Weights of a small contrastive audio-text model.
Data: 39062 training examples, 12.4 epochs.
Rows from block 7 of the text encoder of a small contrastive audio-text model, named by matrix and row number. Rows with one number belong to one neuron. Each number is 500 + 40 x the weight over its row's rms, rounded and kept within 0 to 999. All counts start at 0. Numbers have three digits each. After the name is the row's rms in percent of the matrix's.
After each neuron's rows are labels from the 100 texts, of 14976, where the neuron reaches its highest value: "fires on" is the input token at the peak. Only what is clearly more common there than usual is listed. The data: synthesized solo parts of chorales (CocoChorales). In brackets: how many of the 100, against the usual share in percent.
# fc1: MLP up (text_encoder.blocks.7.mlp.fc1.weight, 768x128), inputs 0-127
# fc2: MLP down (text_encoder.blocks.7.mlp.fc2.weight, 128x768, transposed), outputs 0-127

fc1.90 060:503489523549494557510424538497569528431414454488457502536498468506468507511503503492445593537555501511467499459518479497476484430478458493509455526518526552477424515501496586448410536535481562504536519425552440557458527551570553463513487539473540531527521453560552515496485511501495486553508528548412453543541522534483453522532448452549477521521495472492482413476500439562501493470534
fc2.90 062:538511511473487471470590511505443534516532477480514510589591536479560484464552529552565519449495506531493466451525521607550480520540487499460563565522478500595520472519523442472526586559499428508488499513475533514548516556504466511543524534500485469472490444492509460505551511575535514504477474534593570517535498481505517520445572531439500482491424484522496558478536503511533535570559
fires on: "#" (95 vs 13.2)

fc1.744 191:507557550544496513432493478500461452498549483546581511548560486493534534501549424512431509504509508527456490472454509562479442518507468495513521530528528499485551511573470545453542553592509495560600478451488466485473440514412528383448527475567490514483462491525513456492513565481565570462491497513463504566512481540474560479488577523514527495471466512548458508537510445537459507507549
fc2.744 156:461512508521506477455490575487443538522517549543557497511549500517551483579529420507481495458507502521490533490473483477471504555507534481489553559518422567491485526481493578533484578498501487563544477474523545473497528540504513442495516513465579517504442524523430418458446565579547523527493527481428465581506455512502531483391541467486576465482483528534553521532591526504442518493519
fires on: "#" (100 vs 13.2)

fc1.618 079:496525497490450427574500495470575543550515476529432486533448480467494505491456517443532491541511500503471412520526536489411478464515513525421517406523467468434444486513506488518529479426522577467580486448493479542535501549491502558528535541551559501535543479444575503580539516538498474505512466483508546432512528484535526482471480448436555510460474573508545503514534468447450494447445
fc2.618 067:493446512437512509441493517544415508430471510519535496513487564444404484504486478532540451490490468462500501498486524520463476415422472479548510542519482511496443477469445485505428475488530505506464548514478456459454448480452422529452494496516462541391475554490463464480467543434556505479403548475522501546561523484491512463539553553490441498524499499474452522475504443528466413556566
fires on: "d" (100 vs 2.7)

fc1.628 100:486461508526512629540438510532433447548544516574515516496504506499483570496491495522475542485548499439495510434508453485473506469498504548555538503493571474497496411524469525526466535431536504429529524498513468455563462500459498526530444512452514501552526459475538440402480394448554456568462522579448459465468504491518481548509500464482555441529545522485534497545488485452480475501459
fc2.628 110:449505475381445519475511481511448481474531558509474527479533502492469524482490539515423584501503488558510539510564503463493469464559509443530496506532451500488450490492464430560488502416544473582507504475470500430557514507481503455549456451501534486548497457528468465430542478504452573439531514514469471481578463440503555548473480493495543490430521473494518458436518397435500433516482
fires on: "<end>" (100 vs 10.7)

fc1.609 090:557433520510514523513446469520517462449506533500556499547522476486536462458514485454544518570597536526537435547568485431497493531502504511535513468544441510529466459424499441417528486538514450444496571453488475503588485498508539489530496520492435465415467517592550528487496478454499500503534506406518453489489479531496514505554521545526501449489451501441574485545459462478506442464579
fc2.609 095:391472533471574457520472542512489477534541474457427523510540541493488480552456376392540446435473517477467513531527471491537483494504524535537481462462571531512503432494522477599497473476466472530529457502473443465496478489478453515479571513457450509493499477423495418521484394500506537480547521470531457474480501491458502492458533545550438503503514534548571528518484446510492470518478
fires on: "a" (100 vs 2.8)

fc1.116 074:481466512448460492470475467552469517511477484424585506469544477513543591527513515462495573545513532558545482490517482529486519498515489479543541555483519556476507446482430441461473526467534533573529476492402520585499485436504516528522436590493524490611542517540551450486494544479515511510471480526487554527538561457512485446502433562532442518473516430484544506501541451539537564485468
fc2.116 071:523476514477502475503550516445503539477471541541429516482536494527521409533537503515538418522483481465463455510482488451460419538436490502511453478530526562441508538483551541458456554509437492517479483391536444490489459516454492582445539474460474501523440511419467502477518468504486404519421466457399447440508448463531460525454515480492509522540510547508526460553520492471454481446486
fires on: "a" (100 vs 2.8)

fc1.522 106:515541489591499487559519508468415433465490511491556547471550579522452472496489494431515497524529509513468544474521535509506517460416460554574488506524530494530453471525464425462531516486521517462524510487517500556428526448531496471517598474560606527499504478471532452491462491487439502490417514475540546577502559539618458559464450463554505450493485470484503468481521472524505503482524
fc2.522 099:485580475525489572532523502518495537513483475521544492392499502496503495515510514478485501508436559553506493474533539558462534526498476489470510543521472431515418423504474535527530418496471531515560423463474440513403484451493449535538540547447509454464503479558453454475515532433506509502493567441626591505548501577514479499541464467501514529506469454530489458484502548490498451525541
fires on: "5" (45 vs 3.7); "4" (36 vs 6.1)

fc1.176 095:520504463535559509398518476536538453503488521540593494487488507518466445428477496508582535484512488481529489478551483465439556436475509570490525462550454451494499563538499477559543474413516513503508489428498484527546510555412515550424517552532520499521477544510560542506470493570523537505473480467459452557506475513564572473542529577534508479542521535561515532447513524472551432465475
fc2.176 086:487467562396482449498609533495506529483443511482447529396432499456520533480511519498509507514453512511493491447545544510441542495533503509457470479485467521576484584468485471521492518477499508546502482509549497501543490460458551481502457570510498478524538542481510482554474502543518604477486572483595539419538536543485503551480452436544560459462466454493475502575486533455477450535460
fires on: "d" (100 vs 2.7)

fc1.588 179:543522509532442479507513521487476434547463519478467536489476509551477483521456513523463461513470482559437535501456530473509474487434490509531493538538451451573437475539527441435499487506530581545580484510468491507418509458469566492538557589578498546514457497427495458494424524454450477518405501473533591546530525519542407521472479504476491513528503497545523463538514432554482495468543
fc2.588 170:484455539552459478530518547489471500498457426470485571479501492536544462500483489504499495522449498490474521476527451500480512474441518495543529532567526503529464529507449530544479515510524540579545425509470505496380536506416522529538538512592523474567420444511416532496460438472487519519512446458518518541565484515545505548497440449469446531561454375557514492555497488477483529486534
fires on: "5" (100 vs 3.7)

fc1.485 073:522424506464509501539447519497498489528431582491534519518489550556501509464426533534468514494522473486526457509480494488487458468462452517576565533516550511461596501481496550462576537522559465460466461495487487578479495527456542525542433473537520456482516512572589484562554543537496501567439507491446498459480499575479517474481454464461401485436543528482436500485500508571560512524543
fc2.485 070:473545481455455503443451506540510500468494490470533542513537452532508456523524474553507524469533497473491518440453457447483468547509547379501487502513473476564466468544457501416448466486493549480454450494569488523547468471456525559478465509444459518473532462457441477515455464485557467483468549428525475530580493464466601506582582489512450511467572505498565506452487475575528457523498
fires on: "bassoon" (99 vs 0.9)

fc1.538 077:484470553510394579489489487416437492502512443535561574508559483514513486492478487447485549563562493507468507460522420507507560458523489461442423503600507430520548477490392494437462461457539481459481487453481478519480473483462456530465513464491462503467452508460461498537549505518498437544491489506519513504446477511513458471490448470462496481479463481477501420509563443539477477419548
fc2.538 059:530517450446485531512481507548488550527470487419487481525479438439460504488484437488509480430500473495460459463560533513469491520480458552520541604493533510449434493497463475535469420531519562586524482476541474497529485503519528519511434451552529534500499438479480398507463464508510486531465530434411581578541492450441506543542518483494544547515476400496458547469517517476442497529483
fires on: "#" (100 vs 13.2)

fc1.374 072:463464438525495545509419540527545453458469574433489570485463486487524451428501451512591548460560472487541571486432502443525555482547479488497558514533484493509507489461477469482584514492478415485470475523469474513438498413491532520436506515523461546497532469452542543476433487543508475513472487443401455494422500500562499545515563518455480481478540461486448509536539496529463457497495
fc2.374 072:549455510459524447557490516439433510462553425560533493528476464475512530467407513465503421439442493506415462491524453528432419426502457443485489491540486436533445461490473519534449448483508566470413484497547477478500501449461481497519469437458499500497524440485538445534496489466482481512495459537484554514469529502422463508499398534459472523468479483507497465448443467456524451511497
fires on: "trombone" (82 vs 0.8); "trumpet" (18 vs 0.9)

fc1.438 071:545444511458482537450530548476562519546527547480501583541480522452497567528549454525456531453540533544431513498454551509516508508439447505508520518484435537574389461478576468526504561475475478438408558436523496528479434447513496435522456504495528498497470455451481520436469524439569471490469502545492481561476507537442505463492459473482502473445547513533538521519508491490505469563561
fc2.438 060:560534495559501472533405465510452504523514473508488430503488506563469463557427544465556573533499521519536554516565479468447490534561558522563492493513539492505531471503483493476556480543516557417517539553479435488570514580496541526534520485531464553465577540570439471530522538524517562521509480470521481524510404532511516550491539542484486559538515550452497590467517475525500520450468
fires on: "<end>" (100 vs 10.7)

fc1.668 097:454444465416490540551492537469502495590471572556490507440503515492512562496524526482452510518537581425488490455462507446541511536501492474491547507426509543574564461531464472441523531464558462489474526482557472445570489459443515571483427498491536554466581465514495468428437471516472538499459515535443443512492488484475498551535558553537505443467548455514518516491515505453475452483457
fc2.668 096:471463489521403507482475419489407481571494556486472521516407560506510546521428501467495524493476526520462504517437489514584460464477472501478492524478525490546405449535412409501555449481510488500551572524500476492538461514503468472527482418551439469544523503512485542579498486501553512464514470507460540469447558478543474497491459496553534471499446528408513451519473520495539502508451
fires on: "<end>" (100 vs 10.7)

fc1.421 102:549487557472507486513518511525495518443484535539488479500456585513503446458532526501551590476495447472517436496523473452445538519463471528539532450566478461482444575508497462529511521479544555478507545419485457475578451525474410454522575482524469504522432519490541545523549495534535568471429519490445429514483546516522542491485496508465509543524566621538454455475544508447538508491503
fc2.421 087:540486487540518511452515468502490537504548424512515478462512530507416542537439510526502539455516475466493397488515470460427486477549482579471557441550476541495459492443458566482492436374496457553464467467502546529531533510435527466483526538514517542525541523513558492555520496445502497464403508473516468469533497547491512450521541563518550519512528500498416506536533541477394476535476
fires on: "d" (100 vs 2.7)

fc1.60 096:618511487539537571492476507559512483451455468459426476510452571499495435555517510508497515477553525540546465517479527429428463536464546494519458447515504472552563468464466477567582505473487502398467509456549513498505489536522517491498558504477483579443527485431552487522506529480480520553508521502452500479543517526423445546511504501497506445565542460484467480433497446549509509580542
fc2.60 123:454489447494458437525580558471543468492575457464504473477522498513541490486551441494493415507422497461425478514504535583506495447420478469491536501486536490490579530541507563490493520558496470476426434534549523457523483553502523511517495466503507472491494461507539539548533470519453449501463473527505497515485514483494514511450522426477455547508562499445527457461392552485461587498396
fires on: "#" (100 vs 13.2)

fc1.540 093:547461488468481520526420516494529506526550546468503566562463457490560479445570516415473506463524491457520427521526522450520477434506486557496497487546528477524567526513462466438599484543510450559486515503417432480538486444519470468552401535475509528501535546571528518500503536441447559531509460404525511499458530531472524484510488511477465523459541504533579443518499486437526516463513
fc2.540 091:572559450562535518558539491478503447474510530477524478493578499543441537517404530480468513561461472496494492496454477526436489518520452478610512515481511464531469445503523447505454495557534502480502466531503544498508464570480464576504528512536441428518581470521541521496459473528511452538505498500437550627414488533555543540535530557547469509560475503520543557488471499496483509523533
fires on: "a" (100 vs 2.8)

fc1.228 095:530447431485506532470456459488500479584477585544507490468475534457438536515520484429500487550522493470549490513515488410545522534544555510488487497538561455537503443490506487423505570513543518516537559516609463500587473465455504476512405491533497473518471537472452426462464451551462502464495539605395451479472518495542469521499499547526508460508510464499544485524559518510495480493479
fc2.228 100:531431563488492449571499553492450509507551476559415510536516500453481521454490548518435564454535565489446499487484497540529472433469472523514511508504562502566461459495514440488509443506447481470501401518504496443501506535502503526538515475444488503515499443478517454588495400451551499547522472433534466527528484490403488539482543477556450478471501486566551478512494475466485490577413
fires on: "<end>" (100 vs 10.7)

fc1.644 069:530475468502449537478483544407453465534449567549519562476559473517480545445499592526489505468566559498552445516416555478510548481539513521550548508519473495558432540582491521486533531524507466498496400556492439494520475483544546511490470516513521525462529519528434516504552542558502527483481474417468533540502491524515500534491521533513519544512569492533470528461423458521548557417544
fc2.644 071:518540475476516499557541460525577512483507514508491528535486541487560538557480503517547456601528478547461555539574516498500488488466540478493488477495575496521568491471472448447523548506491577468492545514588527554430512545585476525442565494541474490524557549503600471533478515486525464533476596512499502568494530524490502499595522473550470569542458494490553499491463502537493490450569
fires on: "bassoon" (100 vs 0.9)

fc1.630 088:481527469527413496554454553480471486517510536552510451474528480497437481462516497525532508526476504523528552493476529422529369512572533549506487467515510483540407522537465409429564554522522509460478518531470520490405524466543476480468543542538472441529470478522445458478543504524465549523467580503578525549527538551516525489486471498516474512522570468506473496509551538575459551463546
fc2.630 080:549454507505479500539506471486495532456461461430458557556505479487539473464462491438470536498509512428479490471535452476503574520522447431506544520560493453492514475452458555520452455480530495495531472480507528571540473484583491509478584518508517540408564481492508488448511471436574496458525480475494517520521528504575446556491475424449477469592404470497510518552402460491489507559472
fires on: "#" (83 vs 13.2); "4" (17 vs 6.1)

fc1.709 082:499581509565424408515481556472378553485531525372482496499515574482490497482510503530493463507498549432474521511514486536448537464465473491513479508510508549503537486481504510439486498455516449493538443519554461506541563490504521536498469513520418495515508486509518499525428518446504499510506469446449439422467526559466456451546425453510500481499580414428468519507481506511501509466563
fc2.709 071:547415511550531566500514513552563481522506472564533522513545494616503509546506523461530479520476497494502524491491438458542457562488499561493530467485480462489501426454494485550524526509515551534445523476494461473424508472501470493544440447444502478469448569503568497542467510450515513516478448587561573553531451489467539523468579579468474448485414473538512472463540458506524538558512
fires on: "#" (57 vs 13.2); "f" (43 vs 2.4)

fc1.331 142:465445459424512527517502550496442492574478568545459506535524509442446589517530493515468526487564557444478417476516543505532454518509489522498551468476574477567491433535487477443516499489547518514495543555580453470614490467439496548524422480537512458486552437462501466408479451472520511534499520552474493522524485486490513533522531520544536466454497439452531531537504496471519487484420
fc2.331 135:476544534504433545476563475585521474555549540535564594561480594513514577511510543447508518505531587553489592473540490489518543507480504489494520545486541489585440500564514491487581541514531524447525550548566499532543499573534548509521521522519551497510549512488565531514535514468583479497524479536475486506565504560494494504558496506542467529506515488483575461512506517494489506569550
fires on: "<end>" (100 vs 10.7)