From a checkpoint of a small contrastive audio-text model.
Model: 13.6M parameters, log mel input, encoder arch wide_resnet, encoder norm batchnorm, encoder activation relu, encoder depths [3, 3, 3], encoder widths [160, 240, 352], text encoder width 128, text encoder layers 10, text encoder norm layernorm.
Training: soap at rate 0.0029, 15100 steps, batches of 32.
Data: trained on synthesized solo parts of chorales (CocoChorales), 12.4 epochs.
Rows from block 7 of the text encoder of a small contrastive audio-text model, named by matrix and row number. Rows with one number belong to one neuron. Each number is 50 + 10 x the weight over its row's rms, rounded and kept within 0 to 99. All counts start at 0.
After each neuron's rows are labels from the 100 texts, of 14976, where the neuron reaches its highest value: "fires on" is the input token at the peak. Only what is clearly more common there than usual is listed. The data: synthesized solo parts of chorales (CocoChorales).
# fc1: MLP up (text_encoder.blocks.7.mlp.fc1.weight, 768x128), inputs 0-127
# fc2: MLP down (text_encoder.blocks.7.mlp.fc2.weight, 128x768, transposed), outputs 0-127

fc1.301:70 50 80 42 25 62 49 47 48 45 45 39 56 37 61 53 51 67 66 28 44 48 44 43 57 39 60 47 66 48 61 64 39 57 62 52 44 36 34 43 53 64 52 52 50 42 57 52 37 60 50 49 36 62 53 54 43 55 37 44 29 52 46 54 27 54 42 54 45 47 52 44 39 46 50 47 52 57 41 46 59 36 49 46 59 43 49 62 49 66 55 58 56 65 50 48 45 57 65 44 68 35 34 54 64 42 46 45 55 51 56 51 40 50 59 40 65 65 57 50 41 32 40 46 60 37 33 54
fc2.301:44 46 28 53 70 51 53 57 39 47 65 38 41 38 37 62 56 56 61 62 48 51 46 53 65 38 40 47 34 62 33 53 43 51 52 40 51 55 46 57 47 18 50 56 53 48 56 46 58 53 55 46 61 61 48 51 34 58 34 51 50 51 51 42 56 49 50 44 43 44 37 55 58 53 48 41 71 40 39 46 46 53 50 44 42 34 46 54 58 51 37 47 68 49 49 43 43 40 49 56 43 69 56 59 51 52 61 55 34 24 44 49 40 57 46 87 32 38 44 67 59 61 61 55 53 53 60 48
fires on: "bassoon"

fc1.67:51 53 76 48 44 40 64 53 56 55 58 63 41 45 54 50 30 51 53 62 59 37 73 52 48 60 66 50 40 38 63 55 54 47 39 28 69 63 53 57 42 46 52 34 52 43 23 47 53 46 53 43 53 47 41 56 48 46 37 39 56 51 53 49 44 61 29 53 54 43 57 51 40 52 55 61 58 53 48 56 39 51 47 54 50 50 33 64 51 53 46 58 46 56 57 67 59 46 29 43 35 56 58 43 49 68 50 41 49 44 46 56 39 41 59 57 35 44 56 65 71 45 40 41 29 53 71 66
fc2.67:38 55 40 54 34 39 51 57 50 54 41 31 59 60 37 45 46 49 64 40 55 47 63 50 65 48 57 54 52 46 27 54 52 70 61 61 45 39 39 51 69 53 51 70 66 63 74 69 37 50 66 48 57 60 50 50 48 57 54 55 57 55 53 52 56 52 54 50 53 44 49 74 47 46 33 41 49 62 54 42 66 51 41 37 55 62 67 45 63 65 40 61 42 30 51 40 38 47 44 50 57 55 53 54 41 24 41 43 42 67 59 58 48 52 41 46 57 48 62 59 38 56 52 46 55 44 36 57
fires on: "tuba"; "3"

fc1.683:46 51 47 50 42 43 55 52 56 36 56 39 36 51 56 42 40 66 55 54 58 42 51 44 37 57 55 55 51 63 41 63 49 64 61 65 50 57 45 58 42 58 50 49 59 58 83 55 54 67 56 59 45 56 40 42 33 50 38 46 55 42 47 35 61 43 61 56 41 60 48 50 47 49 51 42 41 31 43 60 68 43 16 47 40 45 40 55 61 60 75 43 46 56 50 65 50 59 48 30 41 39 55 40 68 82 34 42 41 54 53 44 45 48 58 47 50 60 48 46 37 46 47 51 58 57 46 55
fc2.683:55 49 56 44 43 51 58 36 36 60 62 45 48 50 50 60 33 39 38 60 56 52 53 37 59 11 53 45 54 54 63 39 61 54 47 57 46 52 63 46 47 54 58 61 36 62 47 53 39 51 37 55 53 59 44 42 43 40 59 38 56 54 51 33 42 65 40 40 64 55 67 44 46 57 66 72 54 39 44 44 61 72 35 42 61 42 53 48 38 42 41 42 52 23 42 37 54 42 60 53 34 60 57 48 51 55 64 55 35 62 46 47 52 55 42 56 46 56 45 31 56 57 40 56 53 66 52 54
fires on: ":"

fc1.270:55 53 56 55 64 20 52 51 71 63 53 61 46 51 58 55 55 66 48 64 49 59 68 37 45 42 59 65 55 50 18 61 49 52 51 61 50 53 64 60 58 58 55 44 39 49 51 57 52 34 50 61 52 53 50 50 63 42 53 32 63 42 42 51 44 55 46 44 43 46 67 62 44 68 59 48 55 64 62 49 41 72 62 60 52 57 47 43 41 35 60 52 48 63 58 40 59 62 61 60 39 29 49 55 55 47 44 53 41 39 57 67 68 44 54 62 50 47 57 58 47 63 35 44 54 53 38 54
fc2.270:49 60 37 45 52 56 37 58 45 20 51 43 54 47 39 34 45 53 36 31 46 46 45 61 53 64 49 46 51 53 62 43 33 52 59 38 41 47 50 45 49 59 48 51 62 44 51 45 57 42 34 50 38 46 55 63 53 67 43 66 34 51 44 59 62 33 68 67 45 57 61 48 46 33 62 43 43 39 47 48 57 45 44 46 32 66 46 55 66 51 41 61 42 42 37 62 49 52 46 52 60 55 62 33 47 59 63 53 65 75 47 20 48 47 57 55 50 47 50 68 49 30 48 50 56 55 51 53
fires on: ":"

fc1.617:50 41 62 52 54 52 49 38 49 44 61 48 52 52 58 68 44 60 68 55 61 34 66 54 46 72 39 51 56 59 75 45 57 54 56 51 50 49 49 36 58 49 63 35 42 57 50 40 48 40 33 38 65 60 39 41 43 52 17 36 69 47 39 45 37 57 50 34 64 67 52 61 49 39 46 60 57 59 49 51 61 47 48 51 63 60 53 44 57 46 45 35 53 67 39 39 50 53 46 54 44 51 43 52 52 54 41 64 46 59 48 59 43 62 38 51 35 48 39 48 68 63 62 52 43 32 69 49
fc2.617:44 61 64 49 55 49 55 41 79 59 51 47 34 67 52 53 46 60 54 46 71 39 64 73 61 53 60 41 63 51 51 71 56 47 60 66 49 52 52 48 46 63 49 33 63 63 54 77 42 65 70 58 53 47 45 53 43 51 65 59 29 54 56 49 34 50 46 55 48 50 42 62 57 57 54 44 60 49 52 43 41 39 42 51 37 54 55 53 53 59 51 60 53 30 49 53 41 40 49 52 61 63 61 61 55 36 43 48 38 43 66 44 58 42 63 38 43 50 68 53 46 39 52 52 64 65 40 46
fires on: "tuba"

fc1.276:31 51 42 38 55 36 59 55 38 34 45 49 37 54 57 43 39 61 61 59 62 58 58 47 51 57 54 32 54 38 48 56 46 69 41 22 43 61 77 68 47 47 57 44 41 64 55 36 51 64 40 37 56 54 58 49 34 57 39 61 66 52 65 48 43 51 37 51 45 46 47 68 51 60 56 40 45 57 28 52 54 44 52 72 42 43 56 55 42 49 56 56 50 46 40 59 39 45 46 30 56 64 49 57 43 51 43 27 43 57 54 61 50 45 41 54 64 64 49 56 47 41 53 45 38 62 38 49
fc2.276:43 51 56 68 45 46 47 43 70 59 55 49 39 45 49 53 60 49 45 50 50 35 41 63 53 52 74 51 54 53 16 46 59 58 40 54 58 60 29 39 55 58 49 62 45 48 55 62 35 48 57 53 57 46 50 37 56 44 36 35 52 59 47 54 39 53 39 41 32 53 66 45 54 62 46 40 37 65 66 49 37 33 48 30 70 63 54 51 59 56 43 47 53 39 63 55 50 66 28 46 52 61 54 53 70 50 43 41 52 44 34 58 42 58 50 48 53 53 55 40 55 44 55 68 38 44 58 55
fires on: "tuba"

fc1.712:54 50 52 41 39 64 44 57 59 49 49 52 49 59 72 45 41 48 61 64 60 48 60 36 47 40 42 51 54 66 54 34 40 55 53 40 46 41 50 33 46 56 79 46 48 50 52 49 62 57 55 54 39 60 72 60 29 53 30 57 49 29 46 43 41 43 46 64 51 52 64 62 42 32 40 39 43 55 61 76 49 52 44 55 46 43 61 54 44 75 46 55 41 43 57 45 47 45 71 45 58 44 57 52 54 46 57 62 64 34 42 44 45 46 53 71 64 39 42 44 39 49 51 38 50 60 53 42
fc2.712:52 42 53 53 74 51 61 40 43 53 52 58 37 47 31 47 61 44 53 48 48 51 42 56 41 42 67 52 58 38 52 36 29 45 57 57 40 55 51 68 28 41 28 36 58 55 56 55 57 55 55 65 59 39 38 32 75 39 67 43 57 49 39 51 42 48 42 37 46 42 59 55 56 40 53 53 42 37 42 40 50 59 51 45 41 45 34 46 69 38 49 35 58 51 56 30 53 41 40 38 39 47 43 47 42 48 52 46 43 54 62 63 59 56 54 53 67 30 59 57 47 54 37 66 49 56 34 46
fires on: "bassoon"

fc1.483:60 53 64 51 42 44 65 58 37 34 63 49 34 49 69 38 33 51 50 65 55 46 53 52 42 53 45 53 47 54 59 57 49 62 59 44 44 43 58 49 38 52 44 44 54 62 57 64 40 56 43 61 74 57 39 48 36 54 40 44 56 44 39 43 62 46 50 40 55 49 56 46 45 47 46 68 40 35 42 55 57 63 03 45 48 46 48 46 49 54 63 55 51 47 50 54 48 54 46 43 29 55 51 64 52 61 48 48 30 51 72 49 54 49 56 48 40 61 55 46 22 40 44 55 62 48 54 63
fc2.483:55 51 47 34 54 46 69 69 29 41 43 48 56 57 61 42 35 58 49 52 56 41 51 37 48 44 62 50 62 44 52 57 57 54 44 55 43 38 53 61 38 58 54 65 48 63 50 55 40 55 50 57 50 53 51 32 54 49 57 39 67 29 37 40 61 48 53 35 59 57 54 42 43 40 43 57 45 31 54 41 66 58 18 33 36 47 54 54 44 55 51 48 49 32 54 53 42 62 49 52 28 42 44 47 49 63 45 49 34 68 60 47 55 38 61 41 45 56 53 29 36 32 40 51 59 44 55 37
fires on: ":"

fc1.246:58 58 61 52 40 33 51 42 35 35 56 66 53 52 54 73 50 57 62 55 49 77 57 50 45 37 44 48 52 60 53 39 35 54 47 47 36 34 46 53 55 52 42 42 59 50 50 29 64 49 36 49 53 31 45 59 35 46 29 38 50 41 61 54 44 47 34 56 38 37 70 47 55 55 54 47 54 35 49 55 45 66 40 66 57 54 56 65 46 56 34 52 38 42 44 44 48 62 39 53 48 79 53 58 48 46 50 57 44 37 53 44 48 53 35 43 49 60 74 55 50 57 56 50 61 64 53 54
fc2.246:60 46 47 38 51 50 46 43 44 50 42 61 49 33 46 41 49 43 67 36 55 37 46 51 55 59 60 57 53 39 45 60 44 43 46 49 55 62 47 54 42 34 45 40 47 55 35 60 41 54 59 40 38 67 61 35 47 58 48 57 57 47 53 47 55 60 67 40 46 66 27 45 39 62 35 54 47 58 57 38 70 39 43 45 46 50 56 39 66 44 60 47 60 50 47 47 33 26 25 34 62 34 43 49 47 42 31 45 51 50 39 42 49 30 70 63 47 41 39 47 58 54 56 48 25 59 49 55
fires on: "bassoon"

fc1.725:46 55 29 50 54 32 51 54 46 57 30 39 39 43 49 48 40 46 48 39 75 38 50 61 51 49 33 62 47 60 70 45 52 45 44 30 53 44 62 46 41 36 45 64 50 50 51 70 43 36 42 73 55 56 40 59 59 58 28 52 64 48 42 45 43 52 42 47 62 39 45 43 36 43 56 55 52 31 47 48 43 53 51 35 58 36 46 55 56 43 61 48 61 50 59 43 45 46 30 59 67 52 47 65 41 41 42 57 40 61 67 52 44 49 65 62 57 37 41 45 54 47 40 62 56 32 46 49
fc2.725:38 46 45 58 46 58 47 57 49 50 41 44 41 58 55 49 34 56 48 52 40 52 56 66 40 65 55 40 48 46 44 53 53 59 58 46 51 42 55 46 68 45 60 28 54 39 48 27 53 55 42 34 59 50 46 50 64 25 60 51 56 33 65 51 57 60 60 49 56 38 59 51 54 30 35 49 59 47 34 47 43 35 54 49 49 62 26 53 38 69 64 63 48 72 59 66 58 57 56 74 39 55 42 45 40 48 50 39 52 47 57 66 37 49 38 34 52 51 41 50 44 30 58 51 53 43 46 45
fires on: "tuba"

fc1.323:59 39 57 67 46 55 42 64 54 58 66 53 53 56 65 53 48 38 59 51 65 34 42 67 60 34 54 52 57 63 63 45 46 49 60 58 56 58 54 45 35 54 40 42 61 43 34 36 66 43 48 67 41 43 50 52 32 40 27 53 61 48 48 44 44 43 51 46 47 36 42 63 56 34 37 56 53 71 43 66 27 50 50 67 70 55 46 59 46 49 65 68 46 44 61 57 34 56 54 57 40 52 56 61 50 51 43 62 49 65 42 34 45 47 44 46 40 58 59 59 51 59 39 49 61 49 51 64
fc2.323:52 46 34 46 47 37 47 23 37 44 42 45 61 52 48 48 37 54 43 46 40 60 56 51 47 53 58 49 50 46 51 64 49 46 36 42 31 53 52 42 46 54 51 40 43 63 54 50 55 45 52 47 52 52 38 39 42 63 54 46 43 48 55 53 53 38 42 31 44 60 56 35 62 51 51 34 47 41 54 40 44 48 60 42 33 40 47 30 57 51 37 37 66 53 36 25 48 47 23 28 60 50 50 48 36 55 32 53 38 37 51 63 42 50 63 60 71 57 73 40 49 38 37 59 40 47 53 32
fires on: "tuba"; "flute"

fc1.229:61 55 61 50 46 49 42 40 59 70 46 38 22 54 57 47 41 55 66 60 72 47 59 52 46 47 47 39 45 61 40 80 55 55 48 56 55 58 39 37 48 59 32 55 50 44 30 46 44 51 33 61 48 37 43 56 53 43 31 44 68 60 53 47 60 33 38 45 52 41 61 54 47 41 47 54 44 54 31 51 51 42 66 57 61 43 51 58 49 43 50 60 55 43 53 42 58 49 46 45 50 24 49 47 42 65 49 46 39 50 45 51 63 41 24 60 55 38 62 60 36 48 52 53 34 44 44 55
fc2.229:64 52 52 47 63 58 39 34 65 55 50 44 54 57 46 34 67 64 48 44 45 41 47 48 44 37 47 69 58 44 44 37 49 42 44 53 55 24 63 64 52 51 49 54 53 50 39 43 38 58 54 47 54 52 45 48 68 39 57 52 47 46 54 56 57 47 44 67 64 55 64 44 51 72 54 53 40 42 82 48 38 49 68 54 50 47 45 57 41 46 50 53 59 31 49 65 45 58 43 59 72 41 73 39 53 49 52 59 76 56 44 70 57 53 63 50 30 59 57 46 48 60 52 52 62 50 53 46
fires on: ":"; "violin"